config = dict(
    arch='unet',
    model='image deblurring model',
    dataset='photos of plants and fungi (iNaturalist)',
    train_examples=90422,
    image_size=32,
    crop_scale_min=1,
    horizontal_flip=True,
    task='deblurring',
    loss='mse',
    norm='batchnorm',
    activation='relu',
    widths=[64, 128, 256, 256],
    blocks_per_level=2,
    block='basic',
    dropout=0.1,
    attention=False,
    upsampling='nearest_conv',
    init='lecun_normal',
    residual_init='none',
    optimizer='soap',
    beta2=0.95,
    lr=0.005,
    beta1=0.9,
    shampoo_beta=0.95,
    eps=1e-08,
    precondition_frequency=25,
    max_precond_dim=1536,
    merge_dims=True,
    one_sided=False,
    adamw_lr_other_params=0.00077,
    grad_clip=5.0,
    steps=19500,
    batch_size=128,
    epochs=27.6,
    lr_schedule='linear',
    final_lr_fraction=0,
    warmup_steps=580,
    weight_decay=0.02,
    adamw_weight_decay_other_params=0.01,
)
Rows from block 11 of a small image deblurring model, named by matrix and row number. Rows with one number belong to one channel. Each number is 50 + 12 x the weight over its row's rms, rounded and kept within 0 to 99. All counts start at 0.
After each channel's rows are labels from the 100 images, of 14976, where the channel reaches its highest value: "patch colour" is the nearest of a few named colours to the mean colour under the peak. Only what is clearly more common there than usual is listed. The data: photos of plants and fungi (iNaturalist).
# convs0: first 3x3 conv (model.decb.1.1.convs.0.weight, 128x128x3x3, each kernel summed), inputs 0-127
# convs1: second 3x3 conv (model.decb.1.1.convs.1.weight, 128x128x3x3, transposed, each kernel summed), outputs 0-127

convs0.102:42 46 58 44 41 40 61 51 33 53 75 57 38 62 51 49 58 44 61 45 40 75 46 43 47 57 53 63 40 81 52 42 41 31 45 29 62 34 55 50 52 34 57 35 37 53 58 54 54 66 37 24 47 53 60 75 42 43 62 60 54 51 25 50 27 70 50 51 50 80 63 53 42 40 49 49 73 48 55 51 39 60 37 63 41 69 19 49 56 50 48 51 65 69 41 29 55 45 59 42 67 43 53 44 68 41 41 61 54 37 36 29 44 51 44 43 54 54 59 43 50 52 50 65 67 46 70 37
convs1.102:66 54 63 46 69 56 57 46 58 51 46 49 59 53 66 51 40 58 54 56 40 50 39 47 36 51 55 60 54 43 45 53 47 67 42 47 50 21 71 61 67 48 63 38 57 54 62 62 55 36 56 47 64 63 61 52 60 31 51 54 84 76 76 63 56 59 41 50 24 38 56 51 30 64 47 38 26 54 49 46 56 55 33 59 51 45 36 59 54 43 46 83 66 52 52 80 58 53 53 56 42 40 49 61 53 57 45 44 35 37 49 55 45 29 41 63 33 46 58 61 15 56 55 37 60 39 71 48
patch colour: pink

convs0.38:39 49 53 33 43 59 55 39 46 49 90 47 49 24 64 48 59 56 56 57 59 66 49 58 45 57 65 47 53 59 58 51 47 43 52 52 57 57 52 43 46 62 47 48 65 39 42 45 38 52 64 73 47 49 53 06 37 41 62 11 36 46 70 47 58 34 37 56 48 41 48 42 61 39 39 56 16 35 43 36 55 54 30 58 61 39 49 52 50 49 48 63 42 53 49 55 70 73 51 41 53 31 43 58 59 45 41 46 47 33 34 32 61 46 44 30 58 70 53 59 54 47 48 56 58 56 32 44
convs1.38:46 62 57 63 33 33 43 67 24 42 62 72 34 52 32 39 42 29 52 55 52 52 55 51 53 57 57 46 56 58 41 65 33 46 46 56 65 53 22 42 55 56 50 36 41 67 47 41 57 52 42 44 43 55 51 67 62 53 45 48 30 35 30 54 72 60 54 46 68 53 42 32 51 46 44 51 67 49 50 57 51 49 48 33 42 52 58 43 56 44 50 41 38 29 39 35 41 37 63 71 70 60 57 30 30 66 39 66 74 49 34 57 44 62 72 55 67 54 42 60 75 61 48 74 37 65 44 59
patch colour: red

convs0.108:40 55 44 39 48 39 54 60 42 52 50 47 44 63 53 49 46 63 68 53 44 50 50 51 35 40 41 44 56 42 56 42 59 50 42 75 36 31 50 62 03 40 60 44 42 49 44 62 64 51 42 51 59 64 49 47 76 57 61 59 68 68 56 66 45 51 48 72 41 47 50 58 14 63 35 52 46 63 47 54 46 53 35 51 35 49 59 55 74 48 54 62 79 37 49 39 46 39 49 67 62 75 53 54 48 49 44 40 45 31 34 38 38 54 49 34 32 54 73 41 30 51 59 46 41 22 46 49
convs1.108:60 43 34 47 43 49 56 69 51 40 74 42 37 40 50 46 55 53 42 44 42 61 54 56 43 38 46 44 62 51 48 54 57 18 37 40 56 38 44 51 52 54 25 57 31 60 44 52 50 70 61 46 42 40 42 45 54 59 68 69 16 32 47 28 23 37 43 24 66 53 61 52 68 50 50 40 65 43 38 37 59 47 59 50 31 54 40 54 47 64 53 58 43 61 43 58 53 66 65 47 59 19 54 45 52 63 59 55 49 53 48 27 61 57 40 44 45 23 52 46 85 47 26 56 56 44 52 53
patch colour: pink

convs0.92:49 80 62 28 51 36 59 63 54 45 42 59 44 35 26 61 51 51 59 46 42 59 54 37 36 40 40 49 27 44 49 36 18 55 43 55 62 40 24 50 55 60 55 66 55 41 46 62 39 54 37 46 43 77 60 41 53 59 46 33 52 39 47 63 48 59 52 41 50 52 46 43 49 48 55 55 55 36 43 47 46 48 38 50 59 69 09 64 45 53 53 43 56 82 47 63 52 41 58 39 66 55 13 46 53 44 49 41 67 51 45 42 52 57 63 51 45 64 39 60 70 62 39 58 39 50 73 46
convs1.92:46 36 40 56 62 48 58 56 55 41 69 38 54 59 56 43 59 45 46 55 35 60 70 32 60 48 52 61 62 70 53 56 61 55 55 41 69 64 22 66 51 47 55 51 46 47 42 45 72 49 54 49 59 03 30 52 60 36 38 57 46 40 46 26 43 48 50 64 50 62 47 34 66 44 52 51 72 60 35 41 56 49 50 31 37 49 61 65 42 46 48 39 50 53 41 77 69 81 50 49 41 38 42 48 45 45 59 59 59 60 58 41 40 61 49 51 58 38 38 48 59 52 60 41 73 23 26 42
patch colour: white; pink

convs0.61:54 52 56 68 60 42 25 53 51 52 53 54 37 30 49 49 51 61 60 65 40 40 56 58 68 39 61 61 19 46 44 47 49 76 44 46 52 63 71 48 47 33 50 73 55 64 67 49 63 30 62 39 53 56 29 72 39 56 46 42 43 32 46 48 60 46 46 55 53 56 61 39 43 67 48 48 64 57 45 51 99 53 34 42 41 32 39 60 37 54 60 30 48 52 51 56 41 43 54 63 46 49 57 32 48 40 54 66 43 47 62 35 47 32 43 44 52 45 40 31 53 71 44 37 57 39 28 45
convs1.61:56 49 56 40 63 57 67 24 29 46 50 62 51 67 42 39 66 41 41 38 58 59 18 27 29 23 26 56 47 26 49 70 47 38 46 49 52 30 37 60 45 34 55 54 38 56 29 68 33 44 53 58 55 47 62 46 49 40 43 46 42 51 31 54 37 41 51 52 49 49 54 57 56 52 61 43 40 60 48 37 47 45 46 37 51 37 55 56 53 44 45 50 59 35 77 64 33 51 45 54 49 40 42 53 29 60 70 40 63 67 41 33 53 39 26 51 45 50 48 53 44 38 36 79 32 51 44 64
patch colour: brown

convs0.73:58 49 43 47 61 43 32 36 45 69 43 60 40 50 45 48 45 48 48 46 62 39 44 43 47 45 21 59 46 69 32 61 51 59 41 57 43 43 49 40 41 35 56 37 45 45 48 53 48 49 38 56 43 56 90 48 58 56 65 53 60 51 37 49 50 51 51 58 43 61 55 67 43 38 53 46 40 60 48 50 35 61 43 35 53 41 64 48 37 55 17 55 74 50 70 74 40 57 44 43 23 34 49 63 84 48 37 37 49 66 49 47 52 25 69 53 45 47 35 51 25 56 65 40 71 42 41 28
convs1.73:35 55 63 66 54 44 63 55 56 45 45 48 33 73 40 35 74 65 55 53 48 72 55 37 51 38 49 46 43 63 59 56 60 37 42 40 58 66 51 35 35 62 30 77 29 62 62 55 38 42 35 45 49 52 41 32 41 45 48 46 33 52 54 52 47 38 49 53 49 25 69 35 51 59 57 52 63 48 44 50 70 53 56 36 45 48 67 38 38 45 60 31 56 52 43 47 29 45 58 42 54 40 37 53 23 66 47 32 46 34 50 50 64 60 56 60 45 37 81 26 74 38 53 48 38 46 33 73
patch colour: grey

convs0.32:58 27 62 42 57 49 39 54 49 44 27 46 69 52 42 47 62 37 56 39 61 37 52 45 68 44 49 42 48 34 37 58 50 48 38 50 53 45 26 39 50 58 51 25 34 55 54 51 60 45 53 41 31 65 48 55 54 49 37 41 77 40 40 70 71 70 53 59 47 51 70 34 44 33 42 44 55 29 26 51 57 42 39 52 32 40 31 50 57 51 44 35 81 44 50 57 44 66 63 64 40 46 55 42 56 50 47 56 38 51 57 45 56 34 61 54 45 81 20 48 62 54 69 33 71 52 65 45
convs1.32:57 44 42 66 58 54 56 58 39 56 47 58 49 38 63 70 20 30 55 40 46 53 71 53 17 47 39 58 50 66 55 49 31 63 58 57 67 61 62 72 71 43 53 18 83 41 51 41 36 49 48 46 43 31 56 56 29 46 64 45 58 61 49 68 56 35 59 48 50 44 27 49 56 53 53 30 46 46 69 77 50 50 62 62 50 37 64 47 63 34 47 47 50 39 47 51 51 60 37 37 21 49 48 55 40 49 47 62 46 69 55 62 65 44 40 55 58 49 35 55 50 44 46 39 62 49 47 34
patch colour: grey

convs0.19:46 72 63 37 49 48 48 41 43 48 49 55 63 36 25 36 49 68 56 63 48 51 66 56 57 47 34 40 35 35 52 18 47 44 55 58 54 43 45 53 35 53 55 66 52 50 38 58 52 44 44 53 45 65 38 59 69 40 57 34 34 85 52 56 69 35 44 72 57 38 40 41 37 86 51 54 37 52 40 59 57 48 55 49 57 40 51 53 44 41 52 34 35 15 56 45 36 42 47 41 49 68 58 49 43 37 52 32 50 35 61 60 51 39 42 53 31 73 66 39 26 57 52 50 62 38 58 57
convs1.19:45 45 46 61 54 40 59 66 48 37 37 59 48 52 60 55 40 34 37 39 51 36 32 47 63 39 59 60 59 46 17 75 64 51 48 53 57 69 51 44 66 43 62 56 39 37 30 27 57 66 53 49 33 49 46 54 41 51 53 68 48 56 55 54 63 46 56 38 70 72 57 55 70 41 43 44 60 65 54 56 45 34 70 50 53 50 65 44 63 57 27 41 58 58 56 45 58 62 70 62 48 40 42 44 68 48 51 72 57 79 34 35 45 71 44 62 66 43 53 58 29 52 56 71 56 23 40 39
patch colour: pink

convs0.42:50 61 62 50 54 38 48 56 47 36 41 43 60 31 54 55 55 66 43 41 64 43 55 51 49 49 35 41 38 43 58 50 41 58 69 52 54 45 61 45 40 23 57 77 42 42 68 62 53 66 39 64 82 36 54 25 59 44 45 38 45 76 70 56 74 52 50 87 52 54 52 32 38 62 55 46 41 55 44 50 67 41 38 47 18 39 35 51 43 44 46 57 53 41 55 64 42 72 54 67 54 25 52 40 45 52 45 53 39 42 51 35 51 66 60 58 43 39 46 36 53 59 46 44 19 45 46 46
convs1.42:51 58 30 46 54 77 34 29 62 63 61 57 38 49 38 40 71 63 51 55 38 46 65 57 55 33 47 70 60 52 74 57 54 55 50 29 51 48 33 48 54 76 46 58 41 51 70 49 47 39 49 59 48 64 51 68 62 62 71 33 58 48 37 48 35 60 57 28 39 34 36 29 53 56 53 35 37 50 69 45 50 44 61 48 49 43 50 56 40 59 54 41 45 65 36 44 37 51 40 47 49 75 46 38 45 44 69 49 53 25 46 52 58 60 85 56 63 44 50 46 73 35 50 48 47 73 41 67
patch colour: black

convs0.21:65 40 33 64 83 67 51 37 53 53 51 68 42 64 47 19 56 60 58 63 54 48 28 43 36 33 78 45 44 33 26 60 52 35 53 34 40 61 31 48 56 62 42 52 51 38 57 43 41 28 64 53 53 57 43 42 44 43 53 49 49 40 38 45 54 33 40 53 41 63 67 48 61 44 57 48 54 52 40 48 70 56 44 89 46 47 29 55 47 49 65 63 56 42 26 65 49 52 44 58 63 56 56 59 51 65 37 69 53 47 53 36 62 46 48 34 46 43 49 67 51 20 45 52 64 42 39 47
convs1.21:33 63 35 51 53 39 44 65 51 44 38 35 35 46 49 65 68 45 66 47 50 44 81 46 63 51 63 35 62 49 37 62 40 45 55 73 74 63 48 70 29 38 53 47 53 50 54 56 42 66 34 56 53 44 51 64 48 60 62 41 34 79 58 46 65 62 43 61 52 36 38 59 54 56 64 46 19 70 53 52 45 41 44 34 46 50 99 46 48 47 60 54 58 66 50 36 55 69 49 46 47 70 48 36 69 49 43 39 47 56 54 66 42 54 38 52 46 51 43 46 52 37 61 62 44 40 62 47
patch colour: yellow

convs0.4:29 56 54 54 65 52 68 59 72 57 18 33 43 44 62 75 56 39 53 52 45 48 64 48 67 55 53 40 60 48 56 48 52 46 61 67 36 50 96 45 46 48 32 53 61 45 74 39 55 53 47 56 55 57 55 46 38 42 25 60 59 44 26 49 27 31 52 58 54 33 48 46 56 23 48 31 54 42 35 35 30 38 28 59 62 49 40 58 27 58 55 61 43 51 50 51 30 38 53 47 59 59 41 49 52 60 49 51 41 51 40 38 49 46 41 45 31 36 64 68 45 54 43 60 58 51 49 51
convs1.4:48 38 52 41 44 63 71 50 53 32 49 38 60 48 60 49 40 57 43 47 43 64 60 43 49 47 40 46 47 43 36 68 33 35 29 62 44 70 64 61 60 55 72 43 43 65 65 72 49 56 44 54 82 51 62 45 55 40 56 71 49 47 58 49 41 60 50 53 59 49 55 67 48 58 53 39 48 51 57 36 51 64 53 76 67 64 31 40 38 46 50 53 56 51 67 71 50 45 38 40 47 45 56 74 65 59 67 39 47 58 77 64 87 57 35 61 48 40 50 49 33 53 22 59 54 41 69 33
patch colour: brown

convs0.54:40 45 34 52 55 47 51 49 55 63 44 51 30 54 79 63 57 49 53 48 47 26 47 48 55 40 33 58 43 50 61 72 58 44 50 51 21 50 46 69 55 56 36 74 50 53 46 55 40 64 16 63 30 54 56 46 69 46 56 77 19 55 54 57 70 56 46 46 35 50 53 39 36 43 44 57 45 53 49 54 27 50 38 50 64 66 48 60 67 39 74 57 45 54 53 41 38 40 85 41 54 41 76 41 55 49 55 52 43 43 29 42 51 57 41 40 67 44 65 50 55 54 56 51 44 58 34 40
convs1.54:53 36 53 58 40 29 47 44 41 53 81 51 35 55 37 42 55 63 40 60 32 53 60 53 51 59 38 33 60 22 67 31 39 36 69 41 47 33 51 43 44 50 55 64 71 35 49 62 37 36 53 38 50 49 64 27 24 60 47 44 60 57 35 72 50 40 63 71 49 51 50 60 62 74 62 38 60 46 29 55 58 50 45 57 35 35 39 57 31 50 65 58 48 39 63 58 41 39 15 38 55 44 58 55 32 50 34 61 46 46 53 50 52 56 54 45 51 40 66 39 41 48 65 72 47 47 56 55
patch colour: white

convs0.82:37 37 55 56 51 56 42 47 46 56 36 40 44 66 37 46 59 54 06 81 47 63 50 62 56 50 10 40 66 56 51 42 33 50 53 49 39 53 62 49 54 49 47 53 67 49 70 57 53 60 63 63 31 49 55 38 65 56 42 42 41 48 51 42 66 52 70 52 53 47 50 41 43 56 42 21 43 69 46 49 57 52 42 34 65 56 47 43 51 90 49 54 51 62 59 47 38 59 51 46 40 40 43 67 55 36 45 69 60 49 47 30 45 49 67 60 60 30 30 29 62 42 63 51 44 39 48 48
convs1.82:33 60 58 49 25 56 51 75 49 48 58 49 51 39 68 41 27 58 60 25 37 53 47 58 31 50 50 51 39 63 36 51 59 39 51 48 49 36 41 64 44 55 54 53 32 48 24 54 88 37 66 39 42 40 44 61 50 40 52 61 66 61 55 61 32 36 62 51 21 65 31 54 42 44 44 61 65 43 60 53 49 47 46 50 50 55 50 33 40 57 47 55 56 56 48 42 32 44 39 46 71 65 40 42 41 59 60 31 42 48 44 55 78 63 46 79 41 78 42 54 55 37 45 55 50 41 35 42
patch colour: grey

convs0.67:57 69 42 45 40 38 61 39 56 56 43 59 55 62 93 59 63 58 56 42 52 57 50 52 57 32 38 55 60 34 31 38 52 48 34 42 42 34 65 44 64 51 48 69 63 55 54 48 58 57 32 56 19 48 60 59 69 39 52 62 13 39 44 52 42 46 60 36 42 58 35 55 53 70 49 63 63 38 63 65 21 28 56 67 61 61 48 58 42 50 45 54 46 65 43 71 60 60 72 40 56 36 51 57 51 54 77 53 57 56 38 32 45 45 35 51 52 37 51 55 40 48 48 45 55 55 58 55
convs1.67:55 46 50 67 71 25 37 50 40 61 39 42 51 69 46 36 43 59 22 72 58 53 56 49 28 72 50 46 37 38 45 46 16 50 55 39 37 42 14 65 46 70 44 22 52 33 47 54 59 41 74 57 49 52 59 49 60 65 48 27 57 57 56 55 59 42 63 41 67 70 46 41 54 62 60 52 49 56 26 31 53 51 56 60 62 43 51 49 48 42 57 43 65 34 70 48 42 57 48 47 60 45 48 44 57 55 53 51 32 71 45 54 54 47 61 55 40 66 51 48 55 76 62 54 53 48 60 59
patch colour: black

convs0.98:49 46 47 50 45 60 48 54 42 57 44 72 49 23 36 36 72 51 49 61 43 69 20 36 54 38 49 67 47 48 46 43 28 39 50 46 40 37 37 54 61 56 44 47 48 48 47 58 40 56 51 29 55 51 42 32 43 44 53 28 29 21 70 70 48 67 28 66 48 56 48 39 44 60 55 55 59 43 48 39 83 39 38 52 44 59 28 72 53 87 45 45 62 38 59 51 58 59 51 40 56 60 50 69 48 20 48 49 54 46 56 56 63 46 56 30 55 47 47 63 56 57 45 63 49 48 53 41
convs1.98:53 46 61 38 36 07 52 46 37 44 63 56 65 70 41 51 46 54 46 47 57 40 51 39 44 45 48 32 36 58 50 59 48 84 52 41 56 55 58 51 59 52 44 28 46 45 48 36 43 59 49 44 44 46 57 71 66 70 43 41 37 62 49 58 46 33 59 49 34 58 22 63 76 58 51 31 39 60 53 64 27 58 64 40 50 60 56 23 37 18 59 29 49 49 51 68 53 32 46 49 46 48 30 47 41 54 48 56 44 59 47 47 29 53 43 55 56 66 57 62 64 63 57 58 39 43 60 59
patch colour: white

convs0.79:40 54 51 43 32 47 40 52 51 47 43 45 58 63 53 63 41 35 51 40 41 46 50 44 58 48 53 37 35 45 50 45 34 30 41 44 42 43 67 55 59 70 49 30 40 52 54 55 51 38 52 41 43 56 69 55 45 50 48 30 58 52 30 68 61 55 46 19 60 50 49 42 55 35 54 50 53 42 59 32 35 46 17 59 76 53 38 49 70 49 60 53 58 51 39 52 56 45 91 40 55 45 48 53 71 54 61 54 52 55 28 20 49 56 57 42 78 55 22 57 78 52 42 68 37 52 45 55
convs1.79:49 35 41 39 67 60 74 57 35 44 59 40 68 48 47 53 42 50 65 49 58 53 60 60 53 40 43 67 62 69 38 45 65 68 53 68 59 46 28 40 59 43 42 27 39 52 38 42 52 61 65 56 65 27 50 79 56 29 71 62 30 28 65 27 25 39 47 56 61 64 55 55 59 39 49 36 52 50 52 41 59 53 50 50 42 48 44 41 50 53 56 38 44 47 37 59 52 71 16 49 44 39 55 33 50 60 38 53 66 59 60 55 50 51 37 43 56 60 44 58 61 56 66 49 63 33 32 32
patch colour: white

convs0.101:51 64 52 44 63 62 47 40 65 57 19 40 46 56 54 34 51 50 35 57 54 42 55 48 39 49 33 57 32 52 54 46 44 47 51 52 35 44 40 56 49 55 55 53 51 47 43 69 39 44 44 67 47 68 94 44 74 48 57 41 39 92 48 45 70 48 54 54 58 38 57 28 46 49 67 33 37 57 45 65 33 47 26 57 79 42 36 61 39 40 52 57 43 53 59 54 28 40 66 33 48 20 47 41 56 48 38 43 41 47 55 31 44 55 59 47 61 62 44 51 56 52 55 70 45 47 55 51
convs1.101:53 40 31 63 45 43 52 49 41 50 54 54 38 40 57 66 60 87 66 50 48 55 51 60 55 55 50 53 60 48 60 51 66 47 55 34 58 67 39 51 25 38 37 65 58 52 46 43 60 60 57 39 61 20 43 43 29 58 53 77 48 31 54 44 33 37 65 39 30 58 55 61 58 62 34 41 62 44 57 32 69 58 62 35 21 65 32 27 41 39 64 48 63 52 35 59 43 56 33 54 54 55 54 33 41 40 57 60 72 48 59 54 52 60 50 44 57 57 75 41 65 33 60 48 60 44 50 49
patch colour: pink