From a checkpoint of a small image deblurring model.
Model: 11.4M parameters, arch unet, activation relu, widths [64, 128, 256, 256].
Data: trained on photos of plants and fungi (iNaturalist), 90422 training examples, 27.6 epochs.
Rows from block 11 of a small image deblurring model, named by matrix and row number. Rows with one number belong to one channel. Each number is 50 + 10 x the weight over its row's rms, rounded and kept within 0 to 99. All counts start at 0. After the name is the row's rms in percent of the matrix's.
After each channel's rows are labels from the 100 images, of 14976, where the channel reaches its highest value: "patch colour" is the nearest of a few named colours to the mean colour under the peak. Only what is clearly more common there than usual is listed. The data: photos of plants and fungi (iNaturalist). In brackets: how many of the 100, against the usual share in percent.
# convs0: first 3x3 conv (model.decb.1.1.convs.0.weight, 128x128x3x3, each kernel summed), inputs 0-127
# convs1: second 3x3 conv (model.decb.1.1.convs.1.weight, 128x128x3x3, transposed, each kernel summed), outputs 0-127

convs0.83 128:48 32 49 49 45 46 55 52 67 47 45 47 56 35 39 60 42 49 57 46 38 45 44 33 26 31 55 61 40 39 54 44 39 48 45 55 52 52 32 56 55 31 46 37 45 48 53 52 52 53 45 44 54 84 54 32 67 55 46 37 61 42 46 49 56 62 42 30 52 66 49 44 47 43 47 51 66 44 58 46 37 36 44 46 53 59 34 53 76 49 67 43 50 61 54 42 57 54 65 48 57 66 52 47 54 42 53 52 52 47 45 43 52 50 60 44 62 57 29 49 72 56 52 61 33 43 63 36
convs1.83 072:42 34 51 55 63 42 48 49 44 45 48 55 60 64 47 50 40 39 42 55 58 54 53 48 38 51 38 23 36 44 43 40 46 49 47 57 40 65 53 45 47 43 54 36 65 41 55 42 45 51 49 41 39 37 61 42 65 67 48 44 59 60 37 80 57 52 58 65 38 44 37 52 48 65 54 35 51 44 60 58 46 50 57 62 35 34 57 48 46 60 40 56 65 53 57 24 36 56 29 48 51 46 61 61 46 59 41 57 57 29 47 56 47 46 49 54 60 64 44 64 45 42 44 59 62 71 46 37
patch colour: white (32 vs 2.1)

convs0.52 108:47 46 54 41 43 26 60 48 58 50 46 69 52 45 54 33 71 52 54 53 66 44 52 43 54 51 50 52 39 40 45 43 49 41 53 55 37 42 62 56 54 55 52 56 49 42 59 57 60 55 54 48 48 55 49 52 45 49 53 49 47 53 52 53 69 54 29 52 69 49 74 32 53 59 58 47 49 53 56 33 37 47 31 32 40 44 46 41 45 51 54 58 50 66 76 43 38 48 44 58 28 47 49 38 49 07 45 43 57 53 54 46 37 36 57 38 60 37 43 57 46 62 50 38 50 56 46 63
convs1.52 126:42 47 50 56 63 46 55 38 51 72 45 39 59 58 41 50 48 44 46 55 67 57 52 40 64 47 49 52 56 52 52 61 56 71 60 37 52 70 46 42 54 47 49 36 64 56 60 60 29 57 46 57 60 55 55 55 61 65 50 35 46 42 35 55 50 63 33 36 66 49 49 38 53 53 46 33 54 44 59 46 61 52 61 41 40 53 54 72 47 52 29 58 48 34 68 69 58 37 53 59 50 45 50 52 43 78 58 65 61 54 53 53 33 62 49 37 50 51 59 52 44 50 43 70 42 41 64 44
patch colour: white (27 vs 2.1)

convs0.35 128:50 49 51 38 55 45 58 51 55 40 39 75 51 47 59 35 75 49 48 57 42 50 23 32 43 28 50 62 53 52 49 43 36 40 46 52 50 46 44 44 70 67 46 51 52 44 54 56 44 65 52 43 51 48 57 50 62 46 49 41 48 57 43 58 58 63 33 45 55 60 74 32 46 52 41 54 64 58 55 47 43 39 41 48 54 59 49 48 50 73 45 41 49 56 52 48 45 56 52 48 28 52 48 62 55 28 38 40 59 57 45 54 54 37 57 16 64 35 47 51 52 51 48 44 52 44 52 35
convs1.35 094:49 46 48 60 53 54 51 48 67 60 47 39 47 43 33 49 45 52 44 60 51 42 71 62 72 66 66 56 51 51 38 50 63 44 58 66 44 51 55 38 39 43 51 49 39 34 40 65 56 20 50 40 52 49 48 51 63 54 58 50 41 39 52 46 39 29 51 40 51 60 60 47 31 36 43 39 64 31 57 30 54 60 48 60 48 32 55 53 56 42 44 62 37 54 47 46 52 46 42 51 36 48 58 38 58 68 60 63 61 48 55 58 53 57 53 35 62 54 44 45 38 53 45 52 27 47 42 64
patch colour: white (27 vs 2.1); pink (26 vs 6.6)

convs0.1 109:47 51 55 54 59 55 43 49 58 47 73 41 45 44 51 54 45 40 41 39 43 29 44 43 61 52 44 45 41 37 60 78 52 31 48 48 42 54 60 44 57 48 48 43 62 52 53 56 42 57 48 45 55 49 69 40 38 48 37 43 47 32 45 43 62 56 51 33 50 60 52 53 64 43 52 42 70 52 45 47 40 47 25 66 60 67 23 58 58 53 66 48 51 74 50 52 40 43 62 44 48 40 44 53 58 48 45 63 54 61 38 25 50 50 60 39 58 46 51 49 74 47 51 60 41 45 59 41
convs1.1 082:53 30 44 56 39 55 52 55 45 63 28 51 38 57 44 31 51 54 47 51 43 57 56 50 36 57 45 48 33 64 40 41 56 73 43 63 49 50 35 51 62 51 59 42 52 43 49 59 52 36 48 52 36 53 44 55 66 54 44 27 50 73 58 54 60 59 42 60 41 33 40 35 40 56 60 37 33 57 55 60 47 43 41 38 42 36 65 37 56 39 52 47 67 50 59 44 47 56 34 47 64 64 53 46 47 65 50 34 37 48 62 61 52 41 41 54 49 53 36 48 45 51 57 36 44 74 40 47
patch colour: white (35 vs 2.1); black (25 vs 5.4)

convs0.90 092:39 44 52 46 49 48 54 62 57 55 22 53 55 42 67 53 55 48 34 35 46 71 43 35 41 52 44 57 62 63 56 37 35 43 46 46 37 52 51 75 66 52 47 47 53 42 58 40 58 38 55 47 45 59 64 32 55 58 57 52 46 48 38 49 54 62 45 51 52 45 55 43 35 34 51 57 61 50 52 37 72 49 44 45 56 65 38 67 49 90 40 41 48 63 51 51 38 51 60 32 58 49 48 55 49 50 44 46 42 44 33 57 52 62 55 42 70 44 57 48 58 41 53 59 48 46 51 41
convs1.90 085:52 50 61 36 42 32 63 39 34 34 55 61 60 50 39 49 61 50 71 70 55 43 41 42 59 56 44 33 53 39 53 59 55 64 43 41 49 35 50 59 33 54 49 40 60 69 47 47 42 72 43 69 43 46 45 48 39 60 31 55 51 72 53 49 58 57 45 59 60 52 44 53 64 55 43 36 51 60 35 60 41 54 40 30 48 68 46 45 45 49 64 50 64 58 68 43 42 52 47 49 50 60 35 74 49 42 46 42 68 52 54 56 48 44 37 54 52 49 54 36 60 47 48 45 58 58 53 39
patch colour: white (38 vs 2.1)

convs0.122 100:44 43 39 48 46 54 54 47 50 57 40 56 47 34 43 48 48 47 47 49 45 45 41 54 46 58 43 52 46 56 54 57 62 33 42 44 55 68 59 50 49 68 49 62 47 48 57 43 56 53 46 47 67 50 57 59 62 52 66 42 45 52 60 63 52 35 51 57 50 56 50 24 43 56 68 31 31 63 46 45 60 49 20 60 30 52 45 40 66 44 37 47 54 28 62 44 66 37 51 47 41 74 57 58 50 44 58 35 40 44 56 55 50 53 53 46 45 57 63 53 33 51 64 53 41 17 47 59
convs1.122 125:36 53 57 62 53 54 52 35 64 34 42 56 56 52 54 38 62 57 50 42 52 51 44 33 52 47 46 48 62 51 54 50 57 45 42 28 60 67 48 27 52 66 30 67 38 56 42 63 46 64 64 49 43 44 34 41 48 58 29 39 33 46 51 39 75 49 53 42 42 50 48 47 61 41 42 59 50 57 20 64 42 59 34 56 45 46 49 35 45 40 55 60 48 44 46 56 63 45 47 56 55 39 48 43 43 40 73 53 45 53 66 52 52 66 44 54 52 53 54 38 74 52 56 46 47 46 49 53
patch colour: pink (27 vs 6.6)

convs0.77 113:37 43 54 66 38 69 54 53 54 54 39 33 48 41 53 40 43 46 61 45 47 60 39 42 48 40 52 44 32 51 44 56 46 41 63 44 44 22 61 64 60 43 55 49 41 54 71 54 56 57 51 36 43 49 47 43 51 26 52 57 44 61 49 49 63 50 70 54 37 47 28 43 38 38 46 55 56 62 52 31 43 40 39 50 53 50 39 54 61 65 52 57 54 61 28 49 49 55 45 48 65 47 52 65 52 58 49 50 47 48 33 42 70 56 58 56 57 46 49 50 52 10 51 48 44 53 53 46
convs1.77 098:45 59 56 57 49 45 61 39 72 50 45 40 35 46 49 49 27 61 28 57 53 62 57 64 64 54 43 59 50 61 42 48 57 38 52 51 58 54 48 45 57 61 48 47 40 50 41 60 59 25 60 42 46 54 55 55 72 57 63 58 44 28 53 53 33 38 38 36 31 60 59 40 43 44 45 44 69 45 54 44 49 48 53 51 50 32 48 51 55 47 37 52 48 45 30 47 46 32 45 53 41 43 49 20 52 59 60 56 51 51 63 70 46 34 54 41 50 70 47 56 52 64 43 48 57 44 43 45
patch colour: white (37 vs 2.1)

convs0.86 089:51 49 46 37 41 29 53 56 51 41 48 36 51 42 33 50 45 49 42 56 47 52 56 60 55 44 01 55 48 39 33 47 52 47 48 53 57 47 48 61 43 44 45 46 45 54 44 63 38 54 55 50 46 50 51 57 52 59 58 49 48 64 45 52 34 45 45 55 47 48 37 55 61 56 49 47 45 49 49 43 49 99 59 45 46 49 42 46 45 50 48 49 46 41 50 53 54 48 58 51 57 55 41 60 55 49 55 43 50 40 42 43 50 61 70 78 79 55 57 53 33 40 50 48 49 39 42 46
convs1.86 106:52 55 60 79 56 40 55 39 13 48 42 42 37 46 45 43 56 38 67 69 57 37 46 28 46 48 61 46 43 50 34 67 50 45 52 54 50 62 55 47 40 63 45 62 41 69 59 45 46 36 46 57 39 54 56 40 48 36 48 50 33 50 54 52 42 42 38 59 62 51 62 48 37 43 35 67 58 47 46 37 70 69 53 53 64 44 42 60 47 47 43 41 52 56 53 45 53 54 48 54 42 51 58 43 46 58 52 54 46 49 43 61 44 51 65 36 51 42 44 61 39 64 50 58 38 44 63 34
patch colour: pink (38 vs 6.6)

convs0.69 129:44 28 53 46 55 44 45 63 61 58 46 44 43 43 53 48 50 55 44 53 50 40 47 52 40 49 42 44 46 47 45 57 49 40 56 57 37 64 57 53 49 66 35 63 49 50 55 54 42 46 50 49 34 56 61 45 46 49 54 60 35 50 52 53 56 52 52 43 43 48 45 44 56 55 51 43 47 65 59 61 47 65 19 64 48 53 41 49 61 48 69 46 58 62 47 30 43 41 55 56 54 49 50 49 32 43 47 51 49 39 43 23 50 57 55 48 67 43 62 60 70 53 19 54 07 46 49 63
convs1.69 100:52 68 41 43 50 54 57 49 37 39 47 40 46 42 42 52 57 55 62 48 47 59 50 53 55 27 58 55 69 54 48 49 62 53 46 38 76 47 56 40 31 48 50 57 56 70 48 53 38 52 68 56 78 39 54 53 47 67 56 65 31 32 48 44 37 38 51 61 34 67 59 50 59 57 44 47 45 50 54 43 58 51 60 38 28 58 45 48 35 52 54 63 42 46 38 67 45 47 45 52 45 53 51 37 30 57 68 50 53 43 49 63 46 55 58 44 44 48 41 52 38 49 37 50 69 45 34 55
patch colour: white (34 vs 2.1)